config = dict(
    dataset='photos with spoken descriptions (Open Images, Localized Narratives)',
    objective='edm',
    text_encoder_norm='layernorm',
    text_encoder_norm_position='pre',
    text_encoder_bias='none',
    activation='relu',
    scale_shift_norm=True,
    muon_scale='original',
    lr_schedule='cosine',
    adamw_weight_decay_other_params=0.05,
)
Rows from block 10 of the denoiser of a small text-conditioned image diffusion model, named by matrix and row number. Rows with one number belong to one channel. Each number is 500 + 40 x the weight over its row's rms, rounded and kept within 0 to 999. All counts start at 0. Numbers have three digits each.
After each channel's rows are labels from the 100 images, of 14976 (inputs lightly noised), where the channel reaches its highest value: "responds to" is what is common among them; "peak at" is the part of the image that holds the peak. Only what is clearly more common there than usual is listed. The data: photos with spoken descriptions (Open Images, Localized Narratives).
# convs0: first 3x3 conv (model.decb.0.0.convs.0.weight, 192x384x3x3, each kernel summed), inputs 0-76
# convs1: second 3x3 conv (model.decb.0.0.convs.1.weight, 192x192x3x3, transposed, each kernel summed), outputs 0-95

convs0.175:497515474490505461493536490414523487517566500486563493499524477554485471493471570606463587479433494557474438499498471412575521518512515511488515513484412516582543451521564519429401551507491495533482473461502448510528587444475467564
convs1.175:453467485463479443442458548509496468413491546459489420521500412464454529411507459455487477496531530506448435466488551516494483416493444511507492469547489435442514509444557490507447493437503475445626509474510553491536428513475432518485526467485508445551551553471468454545451538487498453494
responds to: text has "sky"; text has "trees"; text has "buildings"
peak at: bottom centre

convs0.43:498431470496491535460540501462507527502488521539533523494483492573465528521496512572522443567466518469472512504534469559481506458430523515567508496527496437477544487489555477536484506535545545512507489492498513496474546538522464538
convs1.43:509484477529502498480530459486501479479501500457500519516515456541499550524498503493438528481424553498533450471540610490500510558509458510455446500490487457446477539518523490436454539507482487554567448450595487496492490482585440488463572479517513526476565442433482480438411536451539476504
responds to: text has "white"; text has "black"
peak at: bottom left

convs0.25:456402545538503486508511505462591457526388470416500508511478497454419562447526500465515479429499510531402457535510455502518501470514537511571448474531468422478507507485448448509622436505541459522554482430501525497509491526457475466
convs1.25:555477523507539542426582464548464507426502564497465474545456464507460494514423512533536494524470533508553516521465567435497507521530488565546484478493505462508535531558513579559489485515423550511583556468536497489523467511524479536539497513570538426498462453546553444477525498436472546520
responds to: text has "sky"
peak at: top right; top centre

convs0.46:540471427490494508482550498403498427484520498505485492485502530444442470549459528496422511475517504547427444492492494514454520505492493476433514511499454496495505490500548547489514503500517467506446495447396425514492422447525481494
convs1.46:627557519435524448445475456506509540417542496466507510485518534558477538583530565441517506551474493495469541511536483501441502441539496496512533514481439539526496472554436484513548494506401504542511437451512513485452541493481502496547550448489490474519490510448566538540439460487532468496
responds to: text has "people"; text has "standing"; text has "sitting"; text has "table"
peak at: top centre

convs0.27:445530520453502485503462515520472457502503485504493493521485469442496411484473482466470471469489487492498482496496535471463503443463508463481441485480483482497487464493499510471471502491504457515385464470459515502478413495502497505
convs1.27:492544492443510519548511536495562435551498530530498517503527475489451480493516526495432496547505491497506475484445505484556507470482510443503558559588519487539492518483543572481505424571499430538509524587550543606536467495547548446539510602514450454449472491562502485509493509435444545506
responds to: text has "trees"; text has "plants"
peak at: top left; top right

convs0.118:442446435501491519500434512519497468528560506476509502465475482497466438546528510392512418449488472531523520524465539562498512576510544558579610506449541490443565513483535501620488500500546530534612501513514553556528703551469603521
convs1.118:433475476501471501431474483484396485431504476541498522490491438529454516471505471586489537602466457528549448557521446450533512489476493550448549467506498496534514418488489516463500568543515448459515496515498608532447456503464468487560463463463479488534464493504446482512514449524514539497
responds to: text has "text"
peak at: bottom right

convs0.116:451573492488488482475527508524496522454476442474522484508491459531534514515550483491475492485497477557553426419465482466531497512547527501464519488447415497495531492482504455557495483512482494522493442471527489516446425523519503491
convs1.116:478494437553488487526480499507444454458490548479475519506531549569519491555483499489417426502528472487455563545441465475492468527486544489568404498529531502450485533461534530482570495517520510504512520495475528474458552497513435527548524521540514483495509516435535541503504453562481508430
responds to: text has "trees"; text has "plants"
peak at: top left

convs0.145:472527557520500553446501534464466441505462499502496502524512500461438568538467440467511536425517517470489436422499476563498495472488517482420486501470457493546488531504502554536494489507556512496488463501489477482521500445541484481
convs1.145:535474544472496522519448477491517542493547564556490493502558547528448577513491518535504454466512563560462538479549452475533473583492501468505500447492593543467496492540536484467427558528481422535577522475528532512514515473461481559520426492535451515507508436591527556526550570544454474492
responds to: text has "table"
peak at: top left

convs0.144:523507504524475533444472482462493461485481460476511502443482513564507500532514478506540493499498511493536495526519499473442507465462476488509517503461480511491471520486474513447463512501465501496464497508446533490475538518510511518
convs1.144:521475507434530498493490612577443534557488534539525572517435515507474504556440506443473560558503465493521450489479529506485522486554444468483521477556471432597493506515502480450518525553503471552504544531532505483514478469415463447475506525482585472582524491540489563439473443485560555567
responds to: text has "white"; text has "black"
peak at: top left

convs0.42:458561456483492466452455487478514462465493529436524477558484548505525530486481449453493417425475504489549589495472493522514483467434503466429447467466466502459495488530471521497486542480421539472508448480440423493501443487540547457
convs1.42:486409526550482566528469470512483477491529481496532559475445450545425550535567461522482445520481462533442538496544500453486570481386444503517485524482509516459523510540509526487472546570513493544505469619584438480488468453547444495464522519420482452523464502502484465523580555502488555423
responds to: text has "grass"
peak at: bottom right; top right

convs0.78:483515568520506500508463511564486490486536453453496517482506499441500452446501491528528475495500489424564501471498437470458481495463482467464465464459515431477530501515499477506521450480542491502534466531484457468516491498526464506
convs1.78:491453526462458555498474526495487465495440466477474453480504555460518493483423507525474453488491498461454437483499507463461482476534491542442500596486494480478518442485428470515413463436496465441504522564504620427491466483456509427446526544505470570452462499490504523533464520492607523485
responds to: text has "sky"; text has "water"
peak at: top left

convs0.28:522527537509490454471481520461496461505426522498481490521493525637513573512510476520520550541527480505558505495511457524504486433431462482463510413494469460551567504474432442562536463519494531524420484549546571498510601496502558460
convs1.28:516522467430531501423470462495464476440552506489518504455464525489455485549497515438459581482451481525454503543510525515481507524448490498576457542458490446508517502469445480514445505470535525414502473516557505516462452382510491492446487481544492468505532477398510451512443548550458477544
responds to: text has "sky"; text has "trees"; text has "grass"; text has "buildings"
peak at: top left

convs0.171:520489437563527506445513468429470519461528476486537491477510542573507524502507511562484577442506477535481467513496499461512499592538529524530436496474480517483457493482505563531454527502473509499525497504493440505467442447471518538
convs1.171:594521467498468554517529498504517511453500490580536485478515560434516525529509525500477574472477477468609482528532555533453535516459458480415536585523481547524445555573526580546516476491545503507467461477455462476548531502456477468482448461524478578456521508449490499506491472452473536527
responds to: text has "trees"; text has "sky"; text has "grass"; text has "plants"
peak at: top centre

convs0.122:488518479515492436493535501487466536476540481479518486437486522465499510509517461485492502510500492488517531440508525477526522471469531499513494503462538522473527500479524510478547499495457489497420489452516551486493399485481425478
convs1.122:411484494570479502470446445493476453581488501447526476499499440504501541532484469500519493496485446520498487542483424608549512483460481441521443493468489484489546453507508441468549471461556501445528501525481460537457490557481523490467500535435548500525523531505499471516506476415508455507
responds to: text has "grass"; text has "plants"
peak at: bottom right

convs0.41:521504530490468525430501458547467488508501496459495474589513548551533553513468500466563486542475509551495558501507507514469488512467468521503495475508478547392525483480453497515540501501460497474488517517537492470523499507633445441
convs1.41:486516516390501517534495487511491418540460555569444447491531472501430493490502515540473544562486535522465495529554511592498493555482456546481515537531422508490539449465453379540478553464494491539470540440471548501425465517496496478471447431579519495481518516479476538460568537477474443452
responds to: text has "grass"
peak at: top left

convs0.167:531520496519533452472497456479450491541489461452501528506492528541486437478453456623530466523482469493494431539505500442445506445542482474511503509511507468484514544512474474539513501499544482529454520504462455525467440530510432491
convs1.167:459525426472534476476454506560410524529513479501484426484463564504453431444477483500492522580465481471515525482475542512493477530447447528358464482530505498530445524464508515474518540451510539564488464511482400486494533511516437502530547520519428495528525468537507458485528490447494600449
responds to: text has "trees"; text has "sky"
peak at: top left

convs0.37:497391441508515528477465477492530529506458527429521486478523526436518513534495471513434521429500502450463524501523529537493515523456520481444485478487509539558490494520436500523435530523488502526427529501499524497510422478520489507
convs1.37:559471472459506527534604525482570531496556537499500464508509518503447468511566525501525452496505523462585472481480553442479544518488442458436619564510551552469464513521537510507480478472507455489500490526462466514497533489470553370515490459515441428504538522489540478475521460489509516474
responds to: text has "trees"; text has "grass"
peak at: top right

convs0.111:581532550513496566483450532518513466479489519478472508498581471510450515535552604431501488475521468555439449455466547538503447501475534501549496539593465483523505470493500567544493620496452521473541508535495476476461599546496550461
convs1.111:478517519558423501488529483521481507434479515497487545493456508544489520470544416472447465525497455458484482471576516487499563484418473509536480543557476536534520474521485508467489452562484463478533494506530480415547466545507436508554553500480501441583483484415488583576505486506502469535
responds to: text has "text"
peak at: bottom left

convs0.19:536459531441488446585457496500529516564444547507498459590489477474493600484500448422482607480581492481457527530498499470511503477446466452495439480491458449595484472475487555509509508482503506492435494476465445494513475532489494527
convs1.19:509480467612478445418564471523470438484477541435537574517519486513532458457501504422454471484494490449519455576433502474502459509539493558467446546552557449451588491496543573444473561521525506538499524466496409503552517498482530543557453499442508582490581496557504512471521502485506506482
responds to: text has "wearing"
peak at: centre; top centre

convs0.55:546433500519490467493487479476454494479507509495500468488520534580445488456520491602488503479531515485436484526515460513508476445437515493481542528485435493544443517487462514552479477501518480460472452487551466484489465523487479527
convs1.55:507512521524596529535545496530493451506479478528503512449522552504494463504501440511523585503503530492510476482492443538591390538449512470495578457488532549497544507497475495482526548449503458603552495479493464468514584488515536502447459580473524491478502484496477504494522548473537458583
responds to: text has "trees"; text has "sky"; text has "grass"; text has "plants"
peak at: bottom centre

convs0.114:533487480528502561476487447433508506562498457513475531517518560536473495484566529499507508434458504458468479534457563513539464558516526565482557579550514482501545494474507554486533516508432458489499453464541429476484534501483527540
convs1.114:534499481494515486497525500408449564496510532524529479495503528476494505515514407529550482415499501511487461506449461456535546492516508484439488531477423518499540444529568548482421519563512492503487458527602471487559529517529467432490539535483463517504545518493531501466483561426457466563
responds to: text has "trees"; text has "sky"; text has "grass"; text has "ground"
peak at: bottom right; bottom left

convs0.47:534547527514530522478504467489461468538499548552491517475522543470524530444504501537470531515520507575511511485488538511494513503508516495527491495508499568444516500477503488464467510490475513484509513510535608503478479493496515459
convs1.47:518464460477450577538494511414530540479489559526512442460499507528447545491447524543510500538457469495455503525559542476559488539465484490498459450499484554499457523505534484495524511437569521531437528492474506561481494547510527457531471438514544517435530556502555475527386510520538553507
responds to: text has "sky"
peak at: top right; top left

convs0.131:523547570548526514462522449473519454451499471435490515483467473519519400510506494448535478529507506527558499406495466498505494444523462467513565505458468545528436487513482536543531521503548481481435500517441479479467527467485369506
convs1.131:473481546443480535522555474457441474489469466497481523462506539532469471490445515449492590520461515482491475445537457447449521504520598527522481566451531467488513495475444553500479520517597536464447525557548496490545525468470456453476523539496538561485537507551516435486502444488561517511
responds to: text has "grass"; text has "ground"
peak at: bottom right

convs0.101:488546533432470552570484479535488511562402434526483533464462484485466512484493513426505557514475494569494556476489502515503473510490498523555527556533542508513500459507587538537481537485472476443523445463430516504504533475488532480
convs1.101:557582496529444465525491487472483495474516577534477448504479452467507617514461484530584516574500521493453380534551533514534509489474450517522442484540422552441523497593540531492458543527429458510495512438491406443460507513455506493468536460506514574526542518479492474465532482503511413453
responds to: text has "people"
peak at: bottom left

convs0.97:482526490555491488479476518521514495503483402484534525438466492494495479518486512505549523465451507512497489534514475474474510462583520485516538533492481471503568505504493483488520518510444510538595508534483459550489665441490553468
convs1.97:484500561508422489465427501467458463483511514568533482537483531495390560474536470485454561479424515505518501520458445494451508466448444460530542517483453494538530500445468485520485523496527468514481493490470545551505503461539507551570541515472451455476440507463509531527506486447628523555
responds to: text has "text"
peak at: bottom left; top left