Weights of a small text-conditioned image diffusion model: text encoder layers 6, 101725 training examples.
Rows from block 3 of the denoiser of a small text-conditioned image diffusion model, named by matrix and row number. Rows with one number belong to one channel. Each number is 500 + 50 x the weight over its row's rms, rounded and kept within 0 to 999. All counts start at 0. Numbers have three digits each. After the name is the row's rms in percent of the matrix's.
After each channel's rows are labels from the 100 images, of 14976 (inputs lightly noised), where the channel reaches its highest value: "colour at peak" is the nearest of a few named colours to the mean colour under the peak. Only what is clearly more common there than usual is listed. The data: photos with spoken descriptions (Open Images, Localized Narratives).
# convs0: first 3x3 conv (model.enc.1.1.convs.0.weight, 96x96x3x3, each kernel summed), inputs 0-95
# convs1: second 3x3 conv (model.enc.1.1.convs.1.weight, 96x96x3x3, transposed, each kernel summed), outputs 0-95

convs0.88 089:386466566488462462508501531513503526501499526541446526566448475693416449503547519423543494553381388545578446472451527443463490491470459433448422535493525537492592463464447601411543478494493562429445491466528466473502540491539529497538478547542492492576497570467464494498486469457478509499
convs1.88 091:487465440500469519550548544434514450469552429534505435477489469429534551554480400589527489536487474422573463465428497515463479599588526562563386507482573528518529543470485523517599545498558487514447513405494554476586436469474578524487494469479567508498472521533451547490451389606548547427
colour at peak: white

convs0.17 098:518464484534538482486449554477516463464513497513507487322465481529495474473544532424431573504524538476478454480456550527456474507466437542479488459527537506485455500505496488558437532447443345545525595585427625633621522444511459472451533539453569517528460434536549507530532538524498488498
convs1.17 109:561406571452424457497504461497590457623425515448463422546464546493511567536518429502545575510423529543594509608496431544526483476508513455470450450490488451583473516528574555446501537474417427451517483546549488520425453522521530467478539503517549388446515527556478525391474507482507573482
colour at peak: green

convs0.46 061:468591486505433549450487516501457540496509443476529534451542578522549501556537486507612490507513482462565570437477465531532477629472558563557473471474490504503484515516546495528514454441501411433441479572461469332541520516521507479626545498451388595508551518494512418426491455545459473450
convs1.46 137:515377529506543450525500508543509442472399491531450432532466486515491595580496465474489560486470465470507457438505447566502496542488469453487543530442525474433441483526405505489499562472563461619588455475562473587435460520510509524414468497511633461544430425428465548600449582482483508503
colour at peak: red

convs0.47 072:433560524486496463417594489489558602537613473570465575526524486532431517552495507440557492463464500418515450390541461473507411496479508470555457434490541503513470456507515485437430515465525402516540548495423567630515481501562487503519488508371433421544496511444558500457507540559526551479
convs1.47 111:470412490481491444507473541488468592498484473505509583459486432513577478434548446451439503469487536404501511479475493539488561454489531433419501623547476412550517554495440483544526420426529557582545514464457529427492527460542526547443522513517645506394534392457513562464536461529491554561
colour at peak: green

convs0.11 154:559557451450451415463540505375504451490567447515523403535523485579524516473520551440523483555447538454478434525590482545474511449583450475480512501430477473575437559486530510423523423457509568468520426560474529525512519466495436570463434488526505516541505485501400546481534559445433554657
convs1.11 059:486579426587484433446507451611496466536479493458519543478569492410521508526420559504604474556535457480440475504520473463503448497488408461447520576510482479508490368399487533580546421478518463414547384477457489594461505505550500481491499581507536483505454459558540502448489561520482597478
colour at peak: grey

convs0.35 074:507442511498527392574441493591483552505496574489506611501424535565485485422505424502498531440433481532501402522315506496503543614565512510437485514508516495527587547501508453494554539504500458531534438515549515480491508506510566567528485388496512508485449445481489445415495453481470490390
convs1.35 092:465484524474536458480603494453543387428578530474502473443488514514513452564519498519495508619515501497470576527534526410479550454535593527518544447591454605539572548490508580480471504449522618509475423433502502463507549431498519578564550570466490453462448511527479525501505618507468471397
colour at peak: blue

convs0.27 107:507490507498529480416511472452514522523442471536456567602534508420463528515503470447533482499414478542583459515479475518513539590428471454490511508515516414539485410501541467481297526509568523526555537517495512495494534471563462304491489520479494476483448548517544443470483535525497522373
convs1.27 121:413513550425621518489519497543511470488479592530485455498549473346473468438438574474481500493494433544418507528489439446529515445522400485505529462469527566493516593431521515509364514467496498467490442521528496535467535477493463491616389502536505512555514417441521462478490486491496507368
colour at peak: black

convs0.9 100:567410569468517409521497477421609497468453579484612522501533545444519514507549455509474525482566541534464559532614515509490483486516469498526532600547505486453506470530531568463527506504514539555444473476501645485444505516531545475490450517506560488492569493454515486506440630561400577610
convs1.9 100:483574501513497500477495480602503496490524420492495433521572469546546495453558422519478514391485462521528430559541523501425442579516430557457430469493499489518488509531549598552483457548346450502514485517557448474510492549538489514466468494576438490593496555512471438498637459440587496609
colour at peak: cyan; white

convs0.87 077:517466535532494478484677569443543525540510387532484466458538439540513477432508459429500546507451475505487566485548531525511482425468453461503512480639516459432484431475429502511450501493507467463472493536487540489501473613537540488520330428462407506550579543498550460519475533515545468561
convs1.87 129:512520503518426585444441550496455481412532559461485488519443562496489508445545461499558429505472460562495440552600530469492372473496478492441485490574431539494433594465599428430471458471401536438521450501572577529493429420491503490503497453547506479479469574550436489544516527612517452568
colour at peak: cyan

convs0.41 084:574538475514415481453553575443572506556527464486551535543492438392622530500547465545490604444426510523519536508563499449382478455502531450458498571529485500442563473525491544538510482487553449482575562549519544495524505539460482539512471352518522420575521439444450523503421558493493453570
convs1.41 073:529444491525565476439503507477464526351393431599640414489522530514477472578505468485477493555456476504532570508558485443515493565422512573456525490445553538496509469494469574510468503524522530515469541600531466441477448556515491491458487592556524538572513520380438548544456519471499554589
colour at peak: white

convs0.14 083:453554494474472533510646522473456498614531385490526456548540449429472503460466472477444546573506481431395402487518434498439484617548429501589457477525533482503511451473524565508452465504499488531424479443497477510511465582519473459541547554451514413448436435490540542459528465474424588509
convs1.14 132:495595414500481548507549564470405571429476512505532496499523484512512537508449527599542475515503474515471523458479497527545468470393516443609434470611566457456557540486542497507533526424389419472530540409546452538476404551547487505508526594481471419485493511514498558423488514533505633484
colour at peak: grey

convs0.42 128:479480527468460621471491586398555551426496554502522476424510504496487567493561501535474547555525507535495529603523554546471497414498494493474479476505489522474456462491486479428502438529476387499491634481495640666387442491517505475509430475451562443481506487496519550520496561521537538513
convs1.42 088:587557525525490433491488433400517558514532507478522521517485499479407434497480515482596569404484529538540536576493523379515488507480403599509510523507546489528432419435433552452463459530355532470493563469434543461429474519477471474538464487535507483384487404516488497462562483450441548510
colour at peak: green

convs0.82 168:497542438450473453469496467463568538573543413431473503491504497445464562567523510527499625571492505512526541486490468551451474480478555487472571439593462493473576512487449490532466569469500556489483518506510780527434444463448501505491494478499495449519471528535525463437489524528557459508
convs1.82 080:530462517603501584490481508477488490536483445549536561445522505492452497614518476547571570518460489473483568512420592518633607504492592455541536530549584537460445480498509479432463496467662512481482523504469540624450491506492487499554528415558566518508448459482465492465521531474451515427
colour at peak: blue

convs0.95 076:533506629421459529493479517468490464550554586541358536500512479447573529514433523575443461470401544464509532524487543474506545586368577536475467506478472474586521549444406551512447563526531439504467482456465495494525487421542490408541438470501496536502466529585557486485513444503560507419
convs1.95 090:535534530585520512547437584517526470549590511501494535526506576569426504464430544476505514450605479570446530431423466520512605448447475525592423489545460485521544441474504492515545578495486602472575534439480507476571524467499486470505535367494621506529572457515567512515551474577538468457
colour at peak: blue

convs0.58 073:454539394506433511518613550391483487433475459591530424545501564490501478461463403489487495445519469482559595425594379443482487496405493417464431478496454472486510414529506530471537444448520507496544495491487484484493499453495528464532493439492524501450482558394574521462524465425544426423
convs1.58 126:513415499411454544555555529566474591439462527489614498536431566565466520493489519454458507469427473515525550489564414432552435543487528544469528475452500506505559488562538541510485514557460570469529552598574519478520488502541614407439379453571432475552532469533474538443551455500506567534
colour at peak: black

convs0.63 093:516481469535573490559416456500377503443451516552482494487506453549431479545469570514489482437457524521527378441360460551545503614415512462561544464459450486444503479434552518422461503504455454517523470446492459492490583502506561491526566558549490563517457431529541433513557473469619555470
convs1.63 073:488523433439504508470479536582464448467480556542394534486450456491571451522471520487507596444495539528567458516444469476500474496601428375514540574542454502436498552501535504543443479538443433456446442427532517493440471566493449479505517588547462488481633528469487480542524503543552644416
colour at peak: white; pink

convs0.12 116:537543474459480442516500501469502448458420461455484441554464546454539477447487537424537451496429490511505476515380523526544605630465573500451514465384441517511479529540484469435465463435512585490585427483570438628475469522449480556504418463574519465477504543514460564501584473502483442437
convs1.12 062:403483501610524423475479497436453617508562469467537446544489542420498562464516524505561469540501480606526485567479469524561502468563442473405455582499544547545506458536456507475462460620462478485424431517484549398449567485551525569525523520456456561491569407518480479496567551562494450485
colour at peak: green

convs0.89 060:566440515572474503503465528502492525454458467380514451552498634413512502437533423487515446459467603411487499450584464462505516551478483511417498494441562476467469474562514492445530507535504554526408530575512483467474459657455530492529506486436482534496466595525549556524458442441523476397
convs1.89 102:545516572526488492530509432474533584545534529538563559523422478526473463544501520495550487446528539495489536381461531388468502495531579553512548476516460612591537488549567523480460435511444558480501436505565568593459504611522429379520478423549408546575522522479533533494501526532502422545
colour at peak: white